A small multi-label image tagger, trained from scratch.
Model: 5.71M parameters, 40-pixel images, arch gmlp, norm layernorm, patch size [4, 4], layers 14, width 256.
Training: soap at rate 0.0023, 15400 steps, batches of 256.
Data: trained on telescope images of galaxies (Galaxy Zoo DECaLS), 88335 training examples, 44.6 epochs.
Rows from block 2 of a small multi-label image tagger, named by matrix and row number. Rows with one number belong to one neuron. Each number is 128 + 24 x the weight over its row's rms, rounded and kept within 0 to 255. All counts start at 0. Numbers have three digits each. After the name is the row's rms in percent of the matrix's.
Before each neuron's rows are labels from the 100 images, of 14848, where the neuron reaches its largest size: "responds to" is what is common among them; "patch colour" is the nearest of a few named colours to the mean colour under the peak. Only what is clearly more common there than usual is listed. The data: telescope images of galaxies (Galaxy Zoo DECaLS).
# u: gMLP up (value half) (model.blocks.2.mixer.u.weight, 512x256), inputs 86-171
# v: gMLP up (gate half) (model.blocks.2.mixer.v.weight, 512x256), inputs 86-171
# out: gMLP down (model.blocks.2.mixer.out.weight, 256x512, transposed), outputs 86-171

responds to: edge-on disk: no; bulge size: moderate
patch colour: brown
u.99 099:140093079147109089162133156119124131123131149101134138128083118118135122145130151108148115139146105128131169111133115121130102150132112137106121117154155174126097172125050118140191134129148106091137108095135112145144177136153153150111083135109136126126134088
v.99 087:111117115136121101063142098126129121138124129138136129122116160128122121139086115066094128137120125094118109154137141134153112083134151117170128150121095143094178163138098089154160073111150125155112175139115093108134152127120153116141145098156173164121100128
out.99 100:125141126125104139097123108127114148078132124110108115149118114158110091108142101129126138093104221125152113089134123130132110132116190118091121111149142138157133108073135104113101133131135152133109142123088120114166143105123159108123157149132154145143144121

responds to: shape: featured or disk; edge-on disk: no; spiral arms: yes
patch colour: grey; brown
u.84 098:104155152124103116143117109112122164134147097087120128141110080097105103167122125153110130121154129120111130145110124145127100119109088122128137126120095131113148159162129087131163139141166171105129112131127144156091147101133149121143111124139093080106186081
v.84 101:133109142134147074136139122111156142091129100160158101146116147147118113112124134102165100131161149127140149094131093126081119120160107149092097119121154129148127124146135092116101161117123123134130128162128127122135117143165102087139133125136168159134132104
out.84 097:100148142099089117132153127138119100078164120184117087101128141154193143140163146147122119138100143137083160096118139131150156083145122174101129149107140156092100109123127158107155110109058159105136131114130098100153141099134128152133129104162104142116132114

responds to: edge-on disk: yes
patch colour: brown
u.462 107:105154144155119107096125158111121145104141143134111121124149102144120173130125133155134142174138113109106181119100177115167109101134134126115107119135127126150150173105148117129113145124160141113122118104114118104098146125164138085135101110150133127126099108
v.462 101:127135138117119107076139122131140132123140120150120152144105152077129114101108124134120091162128154117104143154113146128110118131109162135080153115148103176142107095110119147117115158080126137147142095087115183108102181147120161110151086099132143111114106136
out.462 098:160113132127097101109107120112132141104147140104101151126128136118146106149140128095101128115104146078120130130088117116110090161123126176128197129149144150126107119131138155088116143135121126121146118160147128157116135141139175145120102123156117141138131122

responds to: spiral arms: yes
patch colour: brown; grey
u.313 095:103134150130109103142110159141143116151097173102143116126132158107136142104107164174145130102174157153145148109123133158126121110134131107136132147134102163113123137118108084187119155119113151084096109159120106143101141143151126186142118153155125093131164149
v.313 094:159152150097102145141156130100127147148134165153108111118100143139111089140141117131160132151105132125068105121129154127155146109138075096123102113106152098117169108136115128078127088115184125163123132122111111143161094163107101155165169148137109132115154120
out.313 106:135122137142113154115111139131117130129161074122159108141145115090155129143157146142129148117132142118139117153174144078123133131142121100119121119107158095139125098093120127119127094107155120142108122098108098106146086138139132113128124146111089121130159110

responds to: edge-on disk: yes
patch colour: brown
u.116 092:115106149131167121124162119077147155145124093166147120122098105139139115129158186095148071142124144115138123063170128143130127155165128140136157118115154142121131156075188096106117120065148163171124118111141085155114130122144087176142152098098131110096110163
v.116 096:178103125148147151145148137123125135156150118115139147154191154154124120089131148127157117145124131136113136153116159100150162131125146111101146101112092174139150120172138133137160159138136140145117132124153131164136097142151105123160112079103137125086126180
out.116 096:137139142144113102091127149148116114182138211142121143115091156124156127133129117107134091159127145146115149082147110106106125115128111114207119148125136181098112153137100126146117133130154145114145143146145101163145077116160116149106146114121157128138114158

responds to: shape: featured or disk; edge-on disk: no; spiral arms: yes
patch colour: brown; grey
u.377 086:079104130082135117061155086101140121133131152117180159098163146168143126157120110121119144113103130128110107155130107123101116191135130126123117124143129138106118128153156144112163129102151087132164100134112131128102112154100126085126099127085124133132096137
v.377 099:147126131115132142098136108111121112118108094131139105132076109092080104116128124107098117166071148110140143135115116093086122117119101108111107147092093148123151125099116077153153097131116127120172124146145103118110166130055102145177168141080132109093166120
out.377 097:162124110144099168147129127101138108134147138164158139187118149142146139129142159088143164125105125142121132122131180091147149062103135106118120100102048125109160101101091123153129120079112178163120145118203123106117126157134128134134123120127131110125131153

responds to: edge-on disk: no; bar: no
patch colour: brown
u.143 081:150134106109175146108167145100118102187110126158127122149160160136150121130130131121124132136144088139144086131152129120145140116140135167115092165121130140141147079112145118126145133109146155146161134133142092139145152148173130085124087103113130145150198110
v.143 110:081100110120103109127116095151113155155104112147089110130102135117115128133127117130099111110134162123135142090162109144177174165133129119110100158126118148157123135130125174106134108133127115119123128127125148161172118147155125133123146112179101144088105160
out.143 098:157137131107144136102129124102088142123159116150117155109128174138106105180125132113073081162097154128111111115162115126116219111100148135107088093124112106123142162093163180114128124109111101112151112119135156147115136093103169110121126118113170130118128127

responds to: edge-on disk: no; spiral arms: yes
patch colour: brown
u.375 110:167093075122090099143161110146120163118117131076137142180093102145117099103118112122090126162162100145169104117108099109142127118094149145132096153128098169170145119133114103092146134112131161134134108147100097114141134171100165139152159107159143108150144104
v.375 100:152103136142125099128101151164120115153126138162088094114170105128154101134083159087130093099149189171116117150091104126116143107153111149144086106168132121137122131083109174136086141096119143150136085135139163114099140135142098148151105092137120105074135110
out.375 093:109131171124114139132133144122129101057130162061146142102163144088088140152119102113130119088119120145105110133135130111102146119183141109128155104102119150110104173128127149138105160124132112182109135106134137114117108124144085119113136109111117162153120155

responds to: shape: featured or disk; spiral arms: yes
patch colour: brown
u.118 103:127146172131127144123126112090143141173104130160086125135138138107082134124169165103164131087123107090114140175101110153118154117136112178138132115137167128108146106144118098125129161162154142149123174125164126109102157109137125128113139102133087122133086088
v.118 084:115111113133146130108112094141140102156098127165151119092113147093104132095083152093134101107139139099097085117133106128160131155135142131146129138109179141090194084137135118152116137128123096142086154101100077100112183121164145143136160160112085121134118112
out.118 100:127116137143120141062104147157121122131169113131116148172156155099121086156146145125093116141141102106131143094147189156098112112119078130118146159133144132127173140074122109152131131116144113127107112151163095097130131114115115163145089136101132130142156143

responds to: bar: no
patch colour: brown
u.476 095:147164122148113171104129108134127139111117110126111129093111101154103135135157127136096104127148110144173142202146161099104104144102123094148111116139111069126130083126146160104118111097124113144113131133128119121103148083110154147178106109126120189123115100
v.476 104:106152131124140162100140124110086064144095119148149104082110132142163121144170142130156149154154111159164122162150159151112126175125104107126116122130159167152080098168174133142182132115164107142118148136118133145129094090138120098125139111120105153148122127
out.476 108:150139139123136121144130109127107123149162087114128133113143159117155143129116143153097157102129125145162104084122124153123190180161114148171149109152067122117109143099151131059146111132150105129112116138112137133127123138132156112103106149106148117091159142

responds to: shape: featured or disk; edge-on disk: no; spiral arms: yes
patch colour: brown
u.94 110:128128128132092094127071120171150147125085175102129085113114116150143123132130106147117130104154158121159164170098133147135107121115100145094080108136139128151128105132155124088159134071102122099119121132125127126103146107123175142114106173136147091109093118
v.94 096:122131106092134138114138139117105134110123166107114124142103169144128112163086134115115109090068166121121162122095119132124107135118140162139097108118140134164142092129104146067121149120107101083097110149126189145137159127126159143113150156125125113137161090
out.94 101:165131127117123086141139163114116064133086145079152159129145102108140128136131115129133176161171115131116187077129114098126118121160147160114162150135137165139116131145093085125149157136113167121153165138131128101101083151129109095150107139089129081135156119

responds to: edge-on disk: no; shape: featured or disk; spiral arms: yes
patch colour: brown
u.219 103:142113116163153152173134116104183094160124140095123108131153140134125152121123131129109141128103096158131125137143105112138118131110150108097124143124121122118130114135116107079145139116103108145146150106084164116165116134148129099117114151102144192125087142
v.219 107:151140142116126163118129168130191159083109171110127120133102151153109160149146101151073142130100132121145131123119111121132154127074116139117141114116139138095126147155161061112103124150156144102152133090095125145116113108171092099123107173128131179131133166
out.219 103:112143152090097137082115137187115111136131119145129152110131139143139146123107156152096116159166101101170102151128141146119129187128077116119110133095138141129140117127131135108110096114108132125116112135071098094144128165088140165161132135116120115139118127

responds to: spiral arms: yes
patch colour: grey; brown
u.437 105:168137139157105138153139149133114103109128139144090153120175106151133143121093142169147162115091118138121124102138131126130111105127130092117148107138134159126124144096124089117150076126116125168146174102122149140113102141163129138100170110110122130080104169
v.437 095:136137156128106127149123148137109140094134145098163113145136127118101115123148133141121137142062077160144139110121101108099153090119091113131111078132133133105130093117105120074169124167125117118095147099100123132148119171153106131108094145129120155106077129
out.437 110:125098113131150130154102140168097135082097152138167096106116131139146089136141148094090070145123120099133119157141159074122112093125146103111124124103132099116150098123143129151134152079129110111132158133127133119096095160109175150114131107096084096180119121

responds to: shape: featured or disk; spiral arms: yes; edge-on disk: yes
patch colour: brown
u.446 104:136138079157104116113138069091128132114162111152113153124151132170164180138134119139106142118137144128150141120100130131133131130097137091100122140138156114102110130116108155134158140152123135125150179089150125154116111149118091110116161132089102111109129089
v.446 097:135113112124122175101159143141109127123128091130134129140150111146090104105148126116141109104134137106130161076182144109160156118140145102194108159165158113093089118119180082106141198110145108129112160109108148101107111098136151137110174143122132070127108105
out.446 100:150111178113125136080108117111130181146153093175132103143093163100143108136122123121106149116115135116121159152062170124134123168131104143116130146111129110127143110115168184129114109157106109138097134150145147140169118156125142181179122114137098147106111178

responds to: roundness: cigar-shaped
patch colour: brown
u.197 104:122140092102104109129120201100110160133139134166159136117085128129125153160131134118189163127114107126079143136093181124151132096169092101106153110159122120141122131138146105138146142133124099099084111117131129112152097139125137144107116156132128149130106087
v.197 115:099109139102115125108106156115129111134131151159165161118178082131146126120128137130152128124113118112103160097081152153092150151141079125114079151155146128136105102149139145130157122099139141127128152203136122120170102084108101106088110126122120120123131103
out.197 103:084126123107126151120079151126137148111124126123156103088124099161172123112119164151143107120169111092128171149110153133141136144157154121108123114117115136159190165140115139119124106112138104155126115118133134138158143120128115118095139097097075125126090095

responds to: edge-on disk: yes; roundness: cigar-shaped
patch colour: brown; grey
u.427 091:102102069151136135151113111140146119173128060112176074169123129122170139182088109127121153159131086150122121135130077098095117107131148154114148139107104120108144132136145079115111133134134103152176154141089103144154136134192151124135117108113088162106136133
v.427 086:155123127156106138084109113117119133141118147118157112128122155162111096162101143133118126133112111109154124120173162146137108168127098134205134128142111142115145130132112136134113138182112109118097143151132103186112119156139119103161090113169134113095074135
out.427 097:113139129129160093147139139145134155161141120116150108100121135069104131142128102066147157144129106138087130134120116141172132143104134144122125183151135126128101138131135129122146142156131140142132104065146090093131110151128079180138123153125162141160138071

responds to: edge-on disk: yes
patch colour: brown
u.294 097:118153143121101099049172123116163101111137128129148118140161107095109156114118157106105114171120148077109143128134128089117104078178135148150151123172130140105162091130123116120132117103141094154113147119159144159151145139119131114113097082146119131113093113
v.294 090:109138105157143120154167097159122122117177122146174129094130121091136181131191142105126143105109120102147142129161164132122159141139161136141139093095121129140168095179143119125117099108129075138116132160137106132130138148105146106138100144124121168117139096
out.294 100:179156065124161118141116107112133143134131106187112106161144177122100137132111107136148140102117112150155147120120094120137110146115140127129131125181130161158133100114124124084107128146125135080134156102146141185100174127109110161137119162127115155097110147

responds to: bulge size: moderate
patch colour: grey; brown
u.319 097:109136132091111138184136100172090091148104172161152118109181092149137171136116142109116161162104136202135165100146126149134131136123141119106133137138151090113109183102124153091126087124134125203075128129145151098129157118085143138130083117119141125143180134
v.319 087:158109096144154113072157090128108111148118108125126086158103125145154118097158140135123157135110138117099124148107112113117149161155087094116145131141095135123164136106148116123091112140128057162131122113127135122168126157146147139126107066107118138173153174
out.319 092:126148096139137075113108173127142128116107143148084103118150133113122110139128168130133166112101092111166057174109139116132143130133134140140143134135146141159158113111179119157105105090156113100159110143109167181187117130113124120132152104103114122162119136

responds to: edge-on disk: yes; roundness: cigar-shaped
patch colour: brown
u.202 102:118155126152159155153161118101117138117133129118168102121167172123103114136110114172147156113132124151161126162120114110105092136097121179127102161123108128120136139136134151183103153106147126154134152129095135073147124122141105147120140126107128111151131099
v.202 108:148113117142103131127148121132073125139150148138130136116103123108149148093131093163123172085143181150071141164117120133148108127111139137098109130152121154132145140071159189173127105144091123107164117128124155107104154130140106080138122168122141088132143103
out.202 103:130111094093165076138137124087098143134121154166132120113111142107127149154137145114144117152125071119175147151113135115146153118169155134132140132157093083116126137099124112135145147151140159162144089141165112140097122118105173137160169111146118122108108084

responds to: edge-on disk: yes
patch colour: brown
u.70 109:147138099114138162107127156104117090189150067153121098134120128112100113174151133130126127121102149107131162089112103161134154148125118151122127141150116137125148109139120154103062180129128121108137118132147175131097122102129142136117119102181150135102093136
v.70 096:120178114171158106103092122124099171139137125141177116086106140140136118138136127141149175129124130102144117121123145108144098142126149129144128136120113135150134097141111134105130144129117066062124106153160105100132131160098112119124115137128117094146119111
out.70 102:085183132122140118180132090139110109143129125176141118121125149130068133133151106143117131083118120095140105143129109110139137169143106102118134132158117147123147146116135149115088110086133134115114144173138127122108144138145082133160125110209112108130140094

responds to: spiral arms: yes
patch colour: brown
u.74 109:112101127073131103108102107138157115149102128118160146114081116145086116133137174139137143140185101135167160122142084114129124169143134136110135153108139105111139106100119104155157118080116117100085098169162142131100105093127149143152108121082160113107153149
v.74 110:126081108116127123139149123122122149134152149104145133172109161113091133128118111123134139111158146129136101140134105094170106151129153182139103127150120159109114147116119117183147109126104094155124101135113145092084105133153143139103127164070131167137153151
out.74 101:143124105118152131107085142129147101109099118100126139185141092150119155154101117147189125117082141145138136189095142096102140126086122166160102137162157143120112114119144118107122121181118154126144129145099132158097129142165080124102131124149153121134080087

responds to: roundness: cigar-shaped
patch colour: brown
u.71 108:133128122135172117169138116057138136141118137121135131146129149113133144107143115148128107126144140138132134109105180112161143170099142141070143105102150139094146151145121155160072173153123106102107104151142110119097099147126147084128161085145115154087120137
v.71 088:109106130158143128179090139111125112115099098153133140121149117134163159126159110123146127136102140103123135145136121100083121093109126165114161123122135119105119142134157163142177158102156167142084130126147132086136142135115145090110155137139133154101126155
out.71 094:130108138154085147143083117126075110133114120122105144122088165139147098157123127196131129129114115101186121103139085140123117121181140161117114099104117094120067087113102159111126133154131144148127154085145133101115097139117153122138128162083181117124116128

responds to: edge-on disk: yes
patch colour: brown
u.31 094:126136127056136135081079108114133129131132151114129092132130109123167084096092096107138143111118165155113124107108129110118082149169132121140154122166116099118136115112140132122085118111134131165142128158146108129118105092101093160097127129108131139125082124
v.31 099:094152118168119118086143158089169140127133132128085137156119112141136105150147109133133147171107120115128132136129117135110113130109123141149113095071128123108139133093106154076094121144124110170103124138145133144146101161138113113080115102164157123098106126
out.31 101:130142156147105148138131129105100099136148130147147134110139167106112127127123134147130120133154123135145185085084140131111139141144178145095107127147126135096133132188120130125103112140148111103094162132170155140100119122074111129132184120195117147137119165

responds to: edge-on disk: yes
patch colour: grey
u.80 084:134149113132130133129137137100112142206119120135110099145148176091149133114085124131111141177156092139095145115085113096174120101136185132136135121152153117177114113100163095097110139144102145091109103118140099141125104154139100111148076120135075137077128122
v.80 100:123136152153104149076119153127125117089103128141152163070092121157094093102144115113160108083124136127097112174115154138103110135123153137144112120168128129137114090116105099092153159138152119138126115138138125128125133089118123128169103105125108167121117129
out.80 092:121113088141121108101125133095153177120134150114128149152091111166105109146119133123158113113149164120130109101165145110132115130118105111123110108157170182109090132136116142173151156110122117127154123141169135084105181133130106109116167145147146147137141134

responds to: shape: featured or disk; edge-on disk: no; spiral arms: yes
patch colour: brown; grey
u.362 101:133106153134117105124136116120131117100099144132106131111124128146093109149084180148218199117141123145157142119126115156116092126112153139167176091140127130138098134111132132113134118178155126114124098132123145151099145121164113129111136116103116156139119112
v.362 091:106137142172144126099164154073144094144122125122094185129135158113157115104110150101136121122118116130112134145148122129154154088113148182104140131144181127103118103145158111106099114116124118152145155096086135121090134098148149138099113118153116161114121149
out.362 102:132144168177145114143129165143096124096135084151161141103151165122101122109134133119107110134134103123160156111134156148131113133147136101113145156109148096104120114105096125142151159103104095106094129128122109130119113115082067141176112120153101123083143125

responds to: shape: featured or disk; edge-on disk: no; spiral arms: yes
patch colour: grey; brown
u.48 091:130093128181109132124120112146128136094137116149155107137134142161124109143119148099170104101162111117103106131149133140088135175131107184101155112139144130160126140128137131141152190125102145168140068175123130097135095181104135052149119140146133151128137138
v.48 120:124087155134096100158117137131119172127126119128154102134131125109121133056142156132134117176124139140140117078083171139059135179112108117136135092170144108173095117128145146112124158110177101157144117104124174150156128158133167160130128095132136147137140140
out.48 092:147138155083116139129166155122128147187165089139102106142103106104157165123104086115153098091140144158131211153168119142106129113137124144140116147109138156113124130103112159076169103099114123064134123098164103122115136122146105155131154091159140124176124134

responds to: edge-on disk: no
patch colour: brown; grey
u.238 100:157121093127152120105139081083133147116146096182149124116070170135112118128105117117107131173105119113074118102114097111108129131107113156139113194137096088134142119169088159147118121106129092153174105157146109091154127138093156115106137107108123105173127136
v.238 097:125123131100146129105165150166112146079116116134121097095135165129114156131119135159118165161136099174141117122152141104131167135115103139105121151121100110132132159126111099114110131075097137120160089142124095100102164153103138089126097119104106156172149149
out.238 098:104098107147138078107155151119149117109133137147125120135107112133121135140198118153117103147169127145114124157105130122108159140097136129109129118099076143071136129075104127091101149086143133140126137126073125107140101129132141142159117133154149093148116157

responds to: edge-on disk: no; spiral arms: yes
patch colour: brown
u.330 099:109120115119138173116171147147133114123103084148111119139109126116125128129138142155105139113095089124101108112107169097138118131138131130061152112167123097133140143147119133147153101121182167127122122096095117101118157140158130142098199117140109133108142152
v.330 098:123147100137156178091145138131130092086121143120127146105179101140119131173123153145128143118124150111149148136109121114121115110137117091145116129129152125096086176149105152168111112171164196143181125152124108100124187096109133097148144102112106130131139143
out.330 101:106125114133120095118159156114119102158128135112124164175164156118104147137116127144142143084144106101132170125127122151112128118108133146159082110115147116161136111115082100161088160121063104163151152097108142107106086140115134075142068104116152142161081102

responds to: shape: featured or disk; edge-on disk: no; spiral arms: yes
patch colour: grey; brown
u.127 095:127126130130141146141142133138155114124131115157137116133178145167072101093140127114130107110115115104109081131179142075172141172115139183165095067138117168109134094142112133093150145129099118112122122126143115138130105094116133140152124109098162151144093139
v.127 109:163136132161105153131130135115142105099126120157105112119112120146110129110145117111116156099110141122140130136148139152092158128126127150076109156135129094161120096119151150135173123166160182160130091150136109131158109123118129099148088134104135102085155149
out.127 101:143100161095111165135133146172120111186120133102124112125144136126117143125124112124161080181162123130125133173104153104127159115123120109147130134099123106123149132133117118116131131136116107107112159122151136107064125147062100139108138097104137162098125129

responds to: edge-on disk: no; bar: no
patch colour: brown; grey
u.106 084:129097142105096087130156165128100096130152092129153133121137120125117170155106166138129114179131092115119126107104196115121139085147138133108147102079108100101148092127149119143129136112135122106099142125178153113116129103143087141140141126095138080171107087
v.106 084:093181123096141102154128122109105098118134102111167132126161140134060172151137144161100120107124132156107083119141100128116110131152161112168140097107101118128107119107143141109155085151142126144059149146112107122137121117141098140126080151136123127124163104
out.106 096:122151147130138109103123133116181083110150112093107118074106122120143110152157075105149120143112100123128095097110167087153192182118113146140140120146124117135134163134117106109086102120113135167172118146122130160132116133121149151101121120127105125128135096

responds to: shape: featured or disk; spiral winding: tight
patch colour: brown
u.412 093:126091133146123156116135146097134130128134146123133122143136098176102126156133130100193092101134111153105138114115125139111155119082133175163104162152141151095125081127191157090129158092160046166105119099113137121109115113136091117156116144096138144093141140
v.412 108:123132170081107165109101136124157091108099118177115168148143142168128134142120106136152131138134128140121117109159120070139159113118123149079142112169127078117141124152120127148141145076119109144125138119110163095153111079175143113121124150158130121112146147
out.412 095:141158117129132103082126159159109111139172157208076097109110142153142106137107138106108145117139154120106124212127154114114153176084117138119137078121170092138128129113143139112088136098102139076145091128138101139110140122114130151117143093086170127146123088